python train.py --arch="resnet" --model="masked image model" --image_size=48 --mask_ratio=0.6 --optimizer="soap" --beta1=0.9 --shampoo_beta=0.999 --merge_dims=false --batch_size=384 --weight_decay=0.1 --adamw_weight_decay_other_params=0
Rows from block 4, named by matrix and row number. Rows with one number belong to one channel. Each number is 128 + 24 x the weight over its row's rms, rounded and kept within 0 to 255. All counts start at 0. Numbers have three digits each. After the name is the row's rms in percent of the matrix's.
# convs0: first 3x3 conv (model.blocks.4.convs.0.weight, 112x112x3x3), inputs 78-90, a 3x3 kernel for each
# convs1: second 3x3 conv (model.blocks.4.convs.1.weight, 112x112x3x3, transposed), outputs 78-90, a 3x3 kernel for each
convs0.35 096:128119145131160177125137148103139152085159131096134122109119131137129132128131142157123113147128069134163112145136086137154129101105169130120111148134109158137101158121136133134116133144156097078138094156141111141090111116122143158149126158109171099152164121138158091117098089112091110132147144152104156106111165121122119109144126126129073105135113076
convs1.35 107:079099094094114131134148128134126128112105155160143151147113152139119144119118159070107077153097072139110079096124099140126102142138138112112138115127143119117145115138131115072107192080087126111143102104135137144160122126179129129127136130099110151156132112133110144148147135170077122146135118122095135109129139151145129153105141108112190114123121102
convs0.36 095:147145149117106108108124140102114151125101130111131115100116104148148134125126124100147111134122103158151117133129093131093163096145131140131087122135119115167113115085130132114129147144090136141118137168123132140116107123112116119150106099132129142163100117139114150151125146122153145118121121108118150142121105135167135084098104104126135158106107125
convs1.36 094:117147106091124091147137127118125106119140113091126117137127135144112130139157117113108110119119100141124116108145146114121163097097094135154186154156117153138111143088109115079081131138101090112069142092134140153119147163172113131170094101157138140110149150144085093104121106084156146139094138112118126111110123124117109142156088151121126102106152179
convs0.37 089:115152114177150102142105128129114147101141138111126132127155134121109126151112140161126162124130125128131065144127141164150154160155151160151148114134153125111116184113119099167111136129129116092118145124072173168126157181186100062103174122100107140140163169152137162145114112123095117111176172160122103137131127105104102125106126139099240125103152126
convs1.37 094:146107121105120137153154120114113128169102138131128152136107129157161170156137134137143120129100125122135101172141141136150131117130126150121121073126089143097095121107136064159086108122068133149098144134128133078105144143128096138146150104108145130107141120147125147142087092093158096136147141135170155146121100140093129154131103097134137124109123075
convs0.38 097:158112115143107128136132105164153108119110093136099141125099105130120121087125124109044034107066099113103117136140138105132138095136144152166107152099094099122126157106139104134129107135168136120126147133123169126097120118158119135147154157164171128125149134158152120121087105097141107101086110103130169116130145116119110106112118136109149132168161142
convs1.38 091:128117135102117100115123141145118101143153120143113097120117130140115119125140116072065082146122110091150124121090111083113156108125106110100081123120114125115055180216086168071125117097060097127159124163120159137115093096158126148115106107101104129074131129169106096095135142136144100138143144170174149134176148102137107103122114117121133117139157197
convs0.39 091:128113115129111121113175132150129106147134144111157099136168139085151143114122113127169163106114138129107163163164112162081118135136150097145112137137115146121102138141120163123132098141156164129088143137119151104143140140156098175133120114098143127146152124150176153117139151146110134138119123161106092127107108093108084084094093100100091081092205133
convs1.39 099:111145139145111126107107098156156123133096151138121110141104108147125133129107096107156142128118087124157129138099124139196113148123122115119126127173128109123116156170116097126146155135115113097130117132101120123130102159125128111111145147106128107124130115146102094125124153152123069151123112152129136148129125131147144141123141166165135134116162153
convs0.40 095:098099095108118112120105089124126139145132111147078129156128121123116131116130103100095093100108097131108095109125125142165117177110131135153164107119140063133133100175096127120128089136150096107143071161105125137123166107120128128142160184171115158142116127159159143191107099128124126130138100118143117074141136136151138117150107136120118114128133124
convs1.40 085:147107134159169179141131142081130104111160122100114122135108155138135135132150132126151106130101110125142153075158076153130098094136121085118129126114143118119117135118141147192143114105154125167122184121110124160156089113103118141119138130093134141124128104165168151152105107104098125105129126135193138118119119098160116093133134139147117118160142152
convs0.41 097:157116100149117156170161119101112142121111164128083081131126128137128111150130110144151125133128143094116086138093142141155118123137121166115114147129102144128142108164151106166130143156161144086118184087126150121101098142146168155129106119147103128157132139134131149117152120104109121114116110097182134175143160143121153204103131128154119118214083118
convs1.41 091:116137101122103131121145129127129134131130133126132125131125134141125130121130119119131097081075073109121089111125157126131099088113131144111112146127131121140133107095108157188102130148126130125124137132131146143135117132147125093182138097171075111101098138123066125154133193136125158110143125135169132117145144123153182153106090120108116133094075097
convs0.42 114:108118111124122138127126096131098124180123127142126122108113119132113167090113130125144115164150112152133113156140152157136132150134128109108116145136133109099127113108148198127119084120130119103126115140116133129135096191114143147139144152136137118128084109134133104112107130169154138124152119092097091125089091133123119116106105121083117122090135139
convs1.42 101:143124137139105164109176141133118113144151118149118146132130130108117124143128116131103153147157131094148155147105108136069107131100101126135138163173158130162124148126125144165164150130155122133139144127142120128174118121182117175121129109125133126108123122130121099097150112150127138103131127137103087112124104102146132070119132111116113106119127113
convs0.43 098:092113119127120104120128139127111137125105118105131124116127144143147124135121119129120142140124116111170125143125121148120119112126126112116115139132124121111111129112135123132154125177085143086091140145144160124154192181154141137094087024114125141135144128116170126135113135114158149124136127118148132134117125127139115089132114111108095160135123178
convs1.43 095:142103111139141144130144139114119135093153115106114129170104125133109125120136116164096133140110109127158152126160155153135117130103150128148145148143146101150139098099120093145127116167162138118102111151109097130113125155147132145171125114145128176140129128081096083105153130121134125093140082135171145119118136155145121108148132094105131142108114121
convs0.44 097:109141069125112130121120107107155134118104146115124142125128128147122120145078135138163136140172156133169129109129168109112137159133124097120141126138114106088107096118131085092162129173106094138107124155120115128083128136143130109156153128147159140143114140125162124134123127135112140102180105171097130135102118122101105071118105149135131135155133127
convs1.44 112:128126099114126122168171155137127124116170079108090155119101131122149136112105102113138139107148139108101141142107072124168140078120098100150110149171154103139144157123117096142102130147121118108121102125133152113119101093114099088099099123103129119103098135126120083088091159103155148141091138109155107103145120138102124146142105147157099147145103138
convs0.45 087:138122114110094114116116113107119143137156157117124168109132121146136182111143138172149140115070110099046068129129087132094071116099154138145126130112120091102150114129124136111121117085126100182127118137147150114100071123157124147119172097102144134125123151140139131126136163126145156097198156157136147150127137114109122120154117180143129143145119134
convs1.45 078:129144138133130129177161153077112112103111133095140151132106160107136114132115110150160113144164159110131110109107185144112116135112160082114094128091118102103119150134133147058085135139142122161103096131109130109086104112100124115111087138100074156067125096132122113111092084092185152131110141148157103111125110150081152190124116136119131148136139124
convs0.46 099:129093118133103157134110100094119124100103142113127086151114116124116151107118116127167166124193139119094162115134102110136123109142125155136129137125144145134141148162127076085125171105160095140130141083125121135156099109124101133140150119156136128129133147113128098116115109156116112148157143137120122105125124140120124134127095099170130078161112109
convs1.46 116:150142144120117118121117145128116136117134118127100135132156141129162145133161158134145118104147139146100149155142122136119161132154137112119121115169118095130108125073158134105149110143147142129142200126143100119144115144129117162121103103139159130154118128132127106120149115131140124148153129161147110132143112130133125133157144126155164125140141129
convs0.47 099:127108088133137141124115156079139108115160162130125165132160138080100140148117137085126141111111107107144179129140124110133154120178170165110122136098078133143151117136138140163114136106164130147149147107103134128144101083125126116165129141174123178144121131161134146139098120142109114134116115148127109105122131142138110118132097137131186122151182076
convs1.47 108:122124131145124122156108114101123133090084125127162140141146120135148123160119136106096148114105104100132112119109144124121138155117126134115148092125177140124119086103097161158156139112124120150130143118109131117127149097117157133168114154128166175150130136141109124125144150118113126125123142107122122104160127127127158152098133194108074155142119101
convs0.48 102:141161159088096130103145155108079125112100156138133121152107138120178134112127119139147145131099080071101152125126138125113122116157174083125133149163112135115109157133082104125121140084154139085145131145133111127116150158173107129125130114134133116141159099120122164175187104122173099123137161094137145115160144115101105098121086163147189107127102131
convs1.48 117:122105130131156133107122108120135092127110128126121168101093113113108097126123149121182167158145155150135123153129138107137115142106092135157135131116153166127156096129110168123152166188095108116119120087120153103153112147118099125166076163097116098085133102094156179099126131094106180164122148089163151126135142110114106104152150120093107142149111105
convs0.49 098:124115126132165118141125096136105113099127125121164134108114104127158096168169147131130140160108125087095085126128097125107103116107143104146099123153141127111176151150111091143147146139131086080115162123150174128119122134115127137114146143127165139147130133115115108137112096149114112140154187151128109148119145137099097097107130132127163096128188128
convs1.49 103:146121097154130117139148162143116101155098121120146155128124108145116166153125128097182116146151141108121135127129158133147160135133149145110134146115129190158132184085156105099129082114112143105111080109118120123103132116111192107099133132120118098101155135106134151136066051026149148136081119103127121146107137144121154126092126111089107103125168096
convs0.50 116:110135083161154142142155127133111132115100143124122117111084116119131133127129126133169157131124138170167204142158119113139125128128115152107108116138122121105160147132115141146119114109139116131154155130109115133121110164158109125121120115123134140149133114155145119132116131128093096113134172123148111130118161147120083126104106129099158100150125152
convs1.50 111:105135144148124112157137177118106114102128129132114141106113115130111126121144106171145134164148131174115156097088129147129126118088111148158111132152148141167138068142120029124090122080105119107089155130106115120135149132152128145117071089159124120110160131153095088099140106110097142115152137152144140112097116134129112116117128087126124166134133144
convs0.51 091:170110095106137187156162121159141110102127192090117136123162135160130120102101132146109114125118100114139143166133121163111106139141106121113138130150115135125142141109151158096137135119111163069112096138140097144154105150112177125148144117085144125143108119119130156103147129149144124140150120136158130138149119127126129128148143140158095118115136129
convs1.51 096:135137114109122150135161141158138141110122116112106125123161157147120117130122139121203151116112150153161112162146124106106137109123131136121135139085112148082112154116134116086147130113152146137130107103158138150147135138129167135096153160096159133157124152130120144102134127116129136152082102064138138086106140139087135143141123128120116120147132076
convs0.52 093:102093133157168092128141133136137128160123163139121128129103134109140138141120103153156129132138123111142119130143130168161161158124142108112135137105121140123148101124110183101101127131109101093145125109145120081099119138073117150077096112114121145101118142115135145120090128105161147136138119127128094100109112105120082130153137099146151124143161142
convs1.52 084:144118086116110112144129142127100117134102113109104152134140122109121157149132143121138167131140131096095078099133158101101108135132150123137097118134155091148102097179112131165096126193102155159134165119139132091133133083155102150157134152156102115129124160131159138118119100131124140106161098106107127121127137129121153153121158082130133145128117110
convs0.53 100:140106131100131142161158162104135144101100125128107132108105132117125118135114097089102128107129102119180126126126154127133134131158144146155160155134142097124096108145139160106084151137132073099096117137148078107131133119136116136117154184176130136089133145124111162149172150160102131097150160105127142149121134134137123129147095125156094128110127173
convs1.53 096:129149140078103106188144172137102120124158139108106132139131122122129131149117155102123119148135130146132132179132125141102163151132104123139116140114099124120163147162177030110104129079129168100119086130145138132134085083121197151130101076147113097096146156118123107121136120157122121123077080082165125112156135118143154107074127113127125084116132155
convs0.54 100:160080128138127159135146135136114125142137145124131146169166137126126091145154125133198155142148164119121152131139150138148143098107149137172128123123117099112113126108116132149093148121123099150103194097103073139154153140132117061090148135155147106150138104143119114118153155135111128075118142124137127141114120141137103124155126093134129132116152119
convs1.54 104:119098134102128114134135124127117145111119147132131137137125147120162126115140118135177119111151106094090080090076131096080143129113133129132114128093102152131123123073121071127163105079157116095164143166138144133108114105111109122160156117112107127134139157144132149123136167113135153130116109119128106085122108117097113102139148096126108139134147105
convs0.55 094:119096101123167126134086107158105108111201077131119120142145149145038150119140146112103116129152151099068126120116099100185106102117087115153129115054120153106133118105140165082120129093145125123139146088129111158143108121102119192134116123135118110121129133112101130106112132123117125081112099110105113120127085098130124121123123143082174125095129155
convs1.55 128:117109122129105121174174154131130126107121124128122156127117138125248144130126127143185158099087135125104137123112139141126131108088128096104123133165120099128115145128114112169088121146150115122131126151122151116107125086108100108106111083120169160143129115129157149152142127132117121103114097105117112092114116109119128132134128123132099134098149143
convs0.56 098:155114129089161082104113112151121157152126159141127139116147142115133175154153159147157138174138169113128072137136145137114063116085065122150147117123153126124111139140143145164092116114103143095101135169148151144130114123162105134164137136086152114094143141129132093106109111098095096078114135124105132136150106120127128119097104143094165005133095157
convs1.56 099:138154154140098139162138124102133118139113118134100141119113127110114120102106104098108086078118105131142076196123136096135107107147132139107077107146135122133100105110152099119160106158117132138141090152100115079138114130153072129159185135131132148120092126116097112143121138127119141166150149141103142159136130137134148131194118125148145111088132096
convs0.57 089:114127121122125128142145136097080133148113126094108105118118148121143100121097110150157105112137126120145171150129091126135131147089158121149111139145130136132116108088121164137152105083071160135117162122144116134121114132072117124109150135114136110122154147110149157134191134122163132107161146137146149161131106112119121129138123140189146119126097117
convs1.57 090:124126105119116119151154122144117069123132088146115126152129146141107115160121177122139133118124145163109124115117127157119100129112113109161156154125156116120100113117126122136077076174117113125143144163126086134086188091093166115132126128133101126135078118139132107094140116109126111068115125099149155124143147134121113082123082091126093131124068138
convs0.58 100:139159142127109125150170160132142135102103117123087135128150121143151156144153166123100119096119107109119155125157136131077127150109148133126140098139156139131156117110126079132100112070134101139134140188169161138103107118111121063133131078105132132123138144148124157125191164103128143129132097084139128145151131135136157130118153139107085195094082106
convs1.58 107:115142124130123123112139133111104140138135116139121115128104102115124120126115118078132106190148133170131164131105132139145140095149158097102113065147081103089153102119165151115117151063136117082088111067137110132169182171144176112132139125082100082109096081101095116115124125144174116148158103086152155147165132125152117102130083150143131113122136147
convs0.59 099:120130150091116096155126091106124135112125107155141135098137120137116128124126127077066115128099115159137103133087076109136127123129134125156114163113126116109126122095118113157116099128146161149139157138105084125166144091120116151121135112110128168108107137136124112151124128144098150144073075125097106101142146109146127142105109136126140113135131075
convs1.59 089:133096121141128144154138147098109119134131145132125130104142125111144118124127122172118129145171127169155189156136106133150144103149141124130149143126165143110106105121113095087120108099097082061101128139109121104074110139107111139105087147091131158148127127175121126111120143149086117093072148134128138088129081130106155130118137108105119163124105144
convs0.60 100:146110167153114175133168119097133133123137129115109132093154070158141095130075137138161126137165122117123122134147145118112107146117131138121108129148117103126120174138135159094135115120122115122128105110155107122107135116123108090112125135109134116145167104147136149178142153125128139088163129106156128144152120113110113106091122122199070129172107087
convs1.60 102:160152126137139153115123092149134129147108101142090154140114094120153168147144129119104122138102112094153117169128095108147121129107135102131088117144143102149117172075114176095071182033115106189147131117147132102120111122100089100120104104107115123117118128075127098122148155084141120170129152129172146117159151111107103116160167147149106137189189143
convs0.61 100:138136123099119122136091118121172157138150140102145114127132125117079134129123133142114132193141186111075108122193195123126101156131134136126119117115108113120101096097110154076146128126132124111148142089135101116146185099089126079118123170172138107106125122123160132134165160147113104152081130131134117094135141106111117134120160114143160163170095149
convs1.61 104:161143129136161140110144136157151161169075090103108128102143136118136126135118134130109119110177122128110141109130117147113102140084164118117123167155138140114176130130140148134197091137074140150154128129161142147109143112142126151084115152113099148111097117120113125119126119115138145100108110100115141162121100107137113134111122086118111143129134128
convs0.62 097:119114122128132121136150155141122141132116144137131114126134123128116132148119119118166088124134112123114100095132151124116116090164094136130075132161111099124095145102070140156163157141122143110176160127116131093125150163130083202166113114167123110121111115143130143125149148095140161122114156177110132122129123113145180142142118077141155080107137149
convs1.62 100:128156139099141182122140130129126101107156146122121117107127139140138115128149110144112179147085128128129168189141174100143132130186167123142133149150120143125131100138086114095105133159132154149107137147122139118104094136150128124154141095118127132129156149119158152123129117097135082096100118094133114092148093155127146170114110120150154103121124131
convs0.63 094:140106106119161102100136135125121134134074138129142142118128134117136110182147139130126089117135122091165164161124107117171122136131159155134136109113114117128121144097081103190101106130130143120128160131069110113156111142129115097081160154143147141147164110131123147139192142118123130150151140145121157120138168145149147160136122157181091123149121120
convs1.63 090:100115115147119125149161142122109120095131144111118141125129148138067154143124151155126147142165121120137121141128123103114113120151129133152132101158151115148137148136141083140076117150087107134111129110098158091125153127146122131070138102158131117126178140109108119144102111131161127136139147073157124073098119120083111173144114109119200148111097130
convs0.64 089:116135098105074104150154127152138177105087115135169141110174105121141147144101129122118122169130115087178114108122138110126090132176121114087118127141126108132124134097119131129101177135137082115159120128157125118104132108148153144148133088099134119143137154148129133097162152169132171144110066118116108118152114156122109146105118137145120096144208110
convs1.64 090:106115107138169151130133126113103121117122149098120111131151132145138144132114146104148139129089118139142111117103110141150113156144140158147127192159151132089108115111115212163117117146137129155142120138155146149135113127075131154168151112152080109145109136132116170119120176118132060129110103082162109084112123089117118169142145100149121156156152152
convs0.65 096:143152125137132135106078155095143132114125150103087123088091160108121137158142139130130130145119104137134086139134118152085145130144161125132140151132120119118149130095108143096137134182115113181129206061130127128121093153150121075119149142148155135129162129121137136138145131113144142121142117138131159112156151136141137144119126157123163135122111113
convs1.65 096:140136131122127109142158123130156134137105154130122144139126150124119144140138149154135155140086139089131124113160135097157150127145096097129138109115178143164101120138090114193110144166104126158167156109128149134137125113130110132076127122128123114108148129156140159141124156093162114119124096128167142102133126140153106169128175151084150156114096118
convs0.66 092:120113133123125123129143186134170134138142141105157121089089114132094126121133135125073138120110107092138109105109166105123160115201145138103123127174154123120149128141139156135090114133149110105155137098153167139097119113110153118102105066131114096088102088117122149128097091168134110107118068117139148132142145113134140142116115146147076109135139121
convs1.66 092:092087105160147139127130130173119132138124151132128154141110146165164140127135133089088138155120097139180125128094143114132151138146166141155145173165139105128126149123129182162131162080108183152169169140114153116125134124147119163127147111118158157137140165199155132147118121116122100131115163174116110132139142143110148169131106101106164130144141153
convs0.67 100:132124091115114102145146113093088107125106138132088145105140149134122118125132111107138153141114124142107080139174144155085113124089119133163111161091161157155095119117160134111135161083126152121187127134158121132129163125125139119160120133080106123128137135126140125130137132133090135104123140109162130116121144115150103082101136145091148110116114138
convs1.67 106:125124123126103134129154119097135115137136174164164127095145110120129101107131122133080090129146105119135113139120169127106136123114099116168092190197150103193106150160108171160126106100159107115093144144170135156138105123131132110167126100141130126140123144106126103135173113122110126170144143118155153155157144177152117101151117122146143121122119123
convs0.68 104:103123166166150148159121103152127148144167134132131105125134138147133117147118112117099078127155131106166134152120149152165142133122099163175113166135156124158187144089134103086175087133101117144114156160114142104139136050104114080113131115121135135127149166118127113111110150150121124125151117115141147145107093121116133111118098121113088157118115115
convs1.68 105:116096135124135111110097096143153123139138133124120131124143113144125144107131138130051077138076171106128096112137123113106124128139090132119104108120113110102096094126133130169169156186156178193198191177144185140177177159108125136141129152170159189129173156085128119116176156150110115110146112107114109108120125131124130145137137129152150119147144139
convs0.69 090:095130096132120149077148118129128140135135132159105103110122136096105090126100133118144135089086112162166110131149121146132124145137147119138140117127131117123122098138176143113124124145134106120104092144097127116154121108076126133164148129121127152137156125131099143131122115109117136133166155112124119105115101123124111109097081092145152112119099145
convs1.69 084:088122100140135167156143167090127125103126137122123122148122149112103137148110115110152093109115139135140114112111144141120122172128136124109119104131103096137156117076107098164147129063144121149126140132135073160153094078146136140104169134115120133176123136107120092098182110150170127125133132131089125103144165109101115089111127180125118120123145132
convs0.70 090:105104112091131164108131110101120095121124129116121120127144092101132138154102119070116125075116121132122094133153119141129118146148127134095119100107127127131111171119138148126130126091159165140109122096117160136151088103125090077119081121131067084124074085108089100119111109098138163112106118103090110154109140135121142098169162123169131097119149137
convs1.70 095:134141124119115128092126133161103111154083146138120109113134102141118156093128105089105147121134130099139131114111100138139074098120119118143115135133120084134110102178109136114031117101119117124114089090097077094124096083108093129131091153113152136089110119119148125130117122137132107077201159125100118107147136144155111111116115115127150112104134116
convs0.71 108:171120115099147135130123118107094099106138124146114125145108140142116133114113161123112150136172128113121143148117105156108098147143161135103136151072137138145129149147120158100106156129127184159115181062208098200154089101136112166180122161108120094133112144130138117139116119125173138099128144124109133135141119147130133087153126089101159092128115133
convs1.71 108:116137161165130108101099109104117165137132139148106111102134104128123118127131154122115065129141131142098086109112103119157119097114130173112116104122099120083100110153131122093128124151158140150134130150114141137080135114114156106130131124175121108120084117121152092149161118138141112109153129127113116136127131110168126129137144122112095123093135142
convs0.72 114:115097113120121108112118148128150140127101134124167151137113130149132142143116107076103134120148120167166127160143113148098154101123124102141136099144134106129113145129108109126137162171109134125114095142109129102123082091118107117123104109129140167132129146118106141138150126113116111144119130151143153133143174144134146131138160124076081112120149150
convs1.72 100:138123133123108131118125124107133107145115143127139129123110113125129122118137109128087121176137094128146200155147156147069128146104146108167122181238111148174119145162156085159093123118096127149112127107092144132137103122120111178176147187100115113094106083088091090101132104137116117127143132139139126153100126112143101117150164136152092082155118097
convs0.73 091:149152164146110136132143116158146169169159132116134180134150146124128118118106128119107145131127112127085141087104111124117083100089106129124126144133149153165146133132119124098101133130145170129166169141139161176167111081059070088099077095104126168110115166147095129097125073113120146115115127129104120057143104121075135091130107090142129078106121124
convs1.73 089:153092144123118114121144118134152126130125147161141125145180135143141145141128124145124121151124118126114097154131157150148128134126128131125089109140069135116137156072091089083077112062116130148119124148138148146126132170095159155145137160160168151149149140150152148134089139125142112107129083062065148148151163144154134085119086130139165148106193134
convs0.74 107:118117123126135129127145144114112129105146148108163134149123133134130130114141114133175172116139138170142125120142125138181084147104150162123090169125150117119131133171121173135108120129125135088114092126125130111179150166119180105058142095094123105136119118114155133129157100123154123122104140143112146125144119159130153133128096149137128114110097120
convs1.74 106:115135143131164129128119105117115132135131148135155152130120126101110136099141114091097096121102174102123122152120122147103102135116091125157149167107160146134159131162073167109103106093099110144128145127148155152082150111146134099128130150130103108120106144193138147181104138131148118105139127130107129145117108115129093132148145156145144159143168180
convs0.75 100:142120065167167140135097134108148186131135125112119136105120143144132122103129130144119127120078116118078160089128107080123122112093114154110141107128104103125150116180117113130133121125165117097123142137112133147165123158149141115129147071092134123131145135154114137114111115120133162134108102147093114100115094089145090082157147121151171102072146146
convs1.75 102:126116121120138123158147110124125145134142107120130123112120144151134098104170122100157129145125148160144131155137124139114162110144169119118136141124122144149116093118134052145143112120108101090152055190132086109100143167101142127115137126143085165146122150134121150115105135150105120085111138125101126099142131128115102140095088098120104121111084108
convs0.76 114:125160149125147093145143137112110152142097133141136136130114114152128115056137128108122146138150127158158152119105147116133125160137102125122087132120118110145104164111136131155162097146152131151088107124090117182148101075137118106116174094101153140154132117112145153133126145167161106146145094132112133131114127122129132096137128125203135094154147108
convs1.76 114:106106137124110121151125090128112152133121107121124152118117124123145129128148114153163117105105140160073077134157109118121124123126173144145138121129112146132145099116170128128106157145109132124101126153151151130112139114156127120068104118159125136082140159103105172117156148125127111117125100144142104139122126139115118135141159132125132123126145119
convs0.77 094:154120118109103120122105108114129126118161137117140125120164128113126135128118100150136125140114104145179098146158114123085106099115135101157124138126132145096140151134138121094140112086134135151052098119093101161146125142155142192092125092120198143103095078103132116149197120112162144152160136114168139120145141101105120102148127107140107151086134119
convs1.77 089:105085097105119133158140139128144101138124117129086115139147143149076150156126173132111143107117106114113130161152141160116127141104082143160122140102153114150137149057088148197081136095120125149128158129142117145108119149167107090090119128110092132141127158128124125124105143127127117090107117061158138141119118119095112089108154123104124157123142129
convs0.78 090:129113144097083103131114126121124088141072127069143138128093132122102133142177142105140140090124144122136102184220141182082138110144156140128129076135125113173099130154095071113161171148145106144123119106111141126116138091130112131104150100088126167128206152142121106180156165093108141125089138115160152158100139147137138098175127121162137096157128125
convs1.78 099:119129129122150102086132154123143090103116150104150107104125139114102154159140131127092123121155155153109167116143130187185124117096131130118086102193156119138104116113123063147153126149100130103117130153174139125132131159142147119114107135109105144160171137080123131151146148100145123143129118134175133113116126076132144071138099116118158141115076103
convs0.79 114:130146134100148108163138140124131147136159109135158104138149114130119146145150110118152126139117138116094145121111151122187135134108098118143123144157137142127128107088119128176107132110125137116138144111121086136168123122095125174156120138139128112123114141131131092122083097152098159106116108088128111122096085127108110113108107090127109117114106144
convs1.79 099:130142132153133128137134126128132142138146115112124134119121100115142093122115117122092137158140120114149158138112135108097122109093159106148117149163112099134091155124160083215130132042096131111105118102128111165115119187145142102105162134107126116130099116107145085123127111134115120152134156151094128156116121110137107091138116138131126116120110137
convs0.80 107:100122138173120117094118137143128129171132126089106139154135126128119119117112145154147096115077104138103184128125150132147132147138130112124107130113107149119132144100120097142155126126065133109128114130118150117142171176178122114125124133063145193137139122110136112139127110138125155168124127112116119111133130137110100091108125136132111113141084118
convs1.80 101:115130107187124173125140130113132124148098142144155108100112122125127119115144112186130169119131112166143123130102160122122105098160122152119161167136125122130154125150141138167088124088141116150147118163128133116118144135127110141138157109157119174166122111161125124113098134084111097108113144143123123157103108102122138127129123138129122146112146115
convs0.81 092:138144125135157144134125140137115171119105109107145142130104137129175143112123125110110094107169110099118112152153124146119129096097179145173134123178121145136128082142118109163120134139141123100160144155127135111102089151106158174144150123108136173165093112144107151167149112149149148156123127136134155127137173144087146173146129127141129103155177105
convs1.81 076:090095112102096149164140152104114117136186097110138147134139153094076125133160163145108123096103141121109100109145156129115140143113112146116071089160074122102105126111126144149128142133135096128130127133119089118110108097131081082128146129179107149143127112163119147127136097109084096115086122118154130097108124133140144141158119126115146135092160103
convs0.82 122:138157098137148116140136138107136158096153105120154148130132155095101117143141113126120127157114108124147096161126099152117114093151177123119149066086139117133123146131123092191116141133120146134124104152115136166093131160140106127115156154116129128132123146151117113126156123141159112129144142153144101126134141101159126114105136168157196149064145113
convs1.82 120:101117151139127141124114145125117118137133106141115134116146129103126103093122104125099091139155160144154189094166137116106148145110111120154100150136157156133095149126191143151146134147145136146141124092142134141195135137176135093089136127151111093112113116094151110121107088106117169141108123088142147149152143129131164146136140121140170133146139125
convs0.83 105:151129136132099121119126122096133161080148141143083131146136147144092147152141121167132160157112145088095165125158121133122130131104206160106180130122143161149135123114149153137148101112147139124145129084168131153105112109097116095149129146186158096127142122097121129123145161130127138125123117180113128112155145152137140160122151170147110119106136147
convs1.83 107:107137109152143118131110106128129120094164107137110125142137124109146105110145100100141154124109092143133135134114131125130122134135122103097120095102089116065108163091140100152149091126144135143137108097104119127133087119131133164128181098109151119136132116123116123118118141121139123142114129123132136135117132165161130163098144125129101096122152108
convs0.84 088:126128090118143153143147144122151150139143114122155143117105145126101102115125123142146110143149117130133133160097115135115136110129118113138117139143124140122125079101134151071099115102104112101088150146128119129159188114084121130112151153119144114110156128103173162114091062132174140158158134155143124145137114110090102111149126119125113097118089091
convs1.84 081:119112083139132136180159184140106085131081089136120093130148140148105130144131168089121106117125144136136131147117132130094119159173089141109098109110099105074124148136132141138121117127166106111120116138113110127112096099066117132083126120150110147112148123110112165093125173138100148080112194152112101139117137133081108142139130104096138126134120094
convs0.85 102:134099140110095106116136107127155153154099136184172142134126121135131111097133154121125071125066129105090079117112164109116129159142083141114089124156127096142122144097088127137136137082136131153182078119170158142157152187088140102102152113125122160116118126124113113134116082112136124115144121133097118100110098099144116098118121093119155136106138122
convs1.85 103:122153155124116115119133125164123139131125111125111138119121101144163137101147122199135128160141182144126163171110151126147116124141159149139109141145135134174132133093171128137113181135065107092149113161118103116127173149103094071114132131115150147120182159112143109145118112104145152144094107133122087114085107093098103083101138146139123112120154158
convs0.86 100:123139095095087115124117113117107113126157088135100143139092111138137147123132150093121154120097140127120125116108135150112100099135143138107162116121149093110103113104142078109134104120099166109103152106170105124164110163159114154136170147118077103147132112105143163116089142098134123129112122106137105117135129126129117137119082118173122088091117101
convs1.86 103:145154155129107126114134104150150123147113109149157136141140125130102099119146128112110111116113082095099122104129153101121100149114122112157170139159196144167129123111163101167187126134092126137150129110135111132134116091138114112150124167125125121119142118127123119128155141139120139134144103135094122176143152158138145126142124147153143138111130121
convs0.87 091:126098160121126140126108139117134127128130119099112106149117128162111126152125169141140115111142126128170154112128137132096058130077151143132111127184119089164112121115091102143147120139124118190138114129126116135126136143161085132089112127125160166123126099129169142139131160152162138132135110104157132144128142149121169165153079177151195121130051113
convs1.87 097:102131116127101147134155125111114139130113134117157147123098168139180092138139140145155128103123140128073121093176127158159110150109137112123126130158104129105130121123136127184110124124087114115104109094147103091141082161138102113119121150100103141120159115141115135113114164130112121096109128133140123106124109134121160147188125112139109194112144115
convs0.88 086:123151093119138137127107097136128152109117139145145099129104128115084113128105143129098140140159098123124094094154140146184158144166153125137132127085141129117181140122132086067110122138137124109090126169143143129122106113121121108118126117141081129120128113080114094067156120158100124102144142166098144125110111131101139082127080125122153135082141138
convs1.88 101:124113146134147119141105107133086120113113133138092131124134136125133139135127130132140159150125155097140101147134120091130147131161157154080169125094110144133169097133122166144134113152117127123124098115113159123120105087103133118103121133139197123156142130150148127169096088104122141152126102104143110097113124111122123190124133154098115123112091111
convs0.89 106:160131139145122116135128119090101083102122079110127111122131110134131113177156140185110138142150146113092137112119147116152128137127089147157123130160122141102136148156143150151120093100131164120137077121086191144129187178119153132171106097164187118154146128130144106133102135095103095138099141120189165159106154188143135172086094123120137117111132137
convs1.89 098:130145158142120131126112108136102138162125153131156110096112114151126121134115107122171099127115183121140115147123145130169170127153179142115128147126144133167140113112099134102129159133141124123112123130099162101097123126120122103109133145118119130103069120115075133061139144114159129144122118149115140129149132133171141135126112147112188164139104122
convs0.90 100:136169144141161115117104099149132121167122147136162155118138114140117115143135148136141133115113154126127138138126121089165105124133106135111117150118131149137147157106117172170160141163126145141091167167106138111101154150173122110156143113133102129106108118133122123093157116098130114096149125151126132098118101106171127137179086109105097157148088123
convs1.90 103:139153160116091104135141162147102116107112146109107129147131117130123130138118140140109095140130119146128052118164141122108139119135128119126092128110101136143119117177161143163135138135134107134109141100087156116133135143135109173149124080119138074117087118122130124175106108109120141098100102114136185138123137156101142140107102121150125110152137128
convs0.91 103:137158114098146131151122157112122124149125100118133119138131138124163137116148168140159104144088079120151126120110130093132134107123095144148141161152117140120107109122084170139066127089141087111134091137142089145127158177157102121123147095088110141091128124179133112124094113122119135124110134159157145107115131100147117095149156126074139133116117133
convs1.91 110:144146136118124136131139138124145151130125182124116148110128139135113120143119152110068125130161098107082147128088105093121135160142094141128143120123075142153146149176121192142132169164146131105145124172164162134096098114080109117103103122122123115139103088179135121124137152140119136134164144134089115151154126112147105127091122133119123140097112120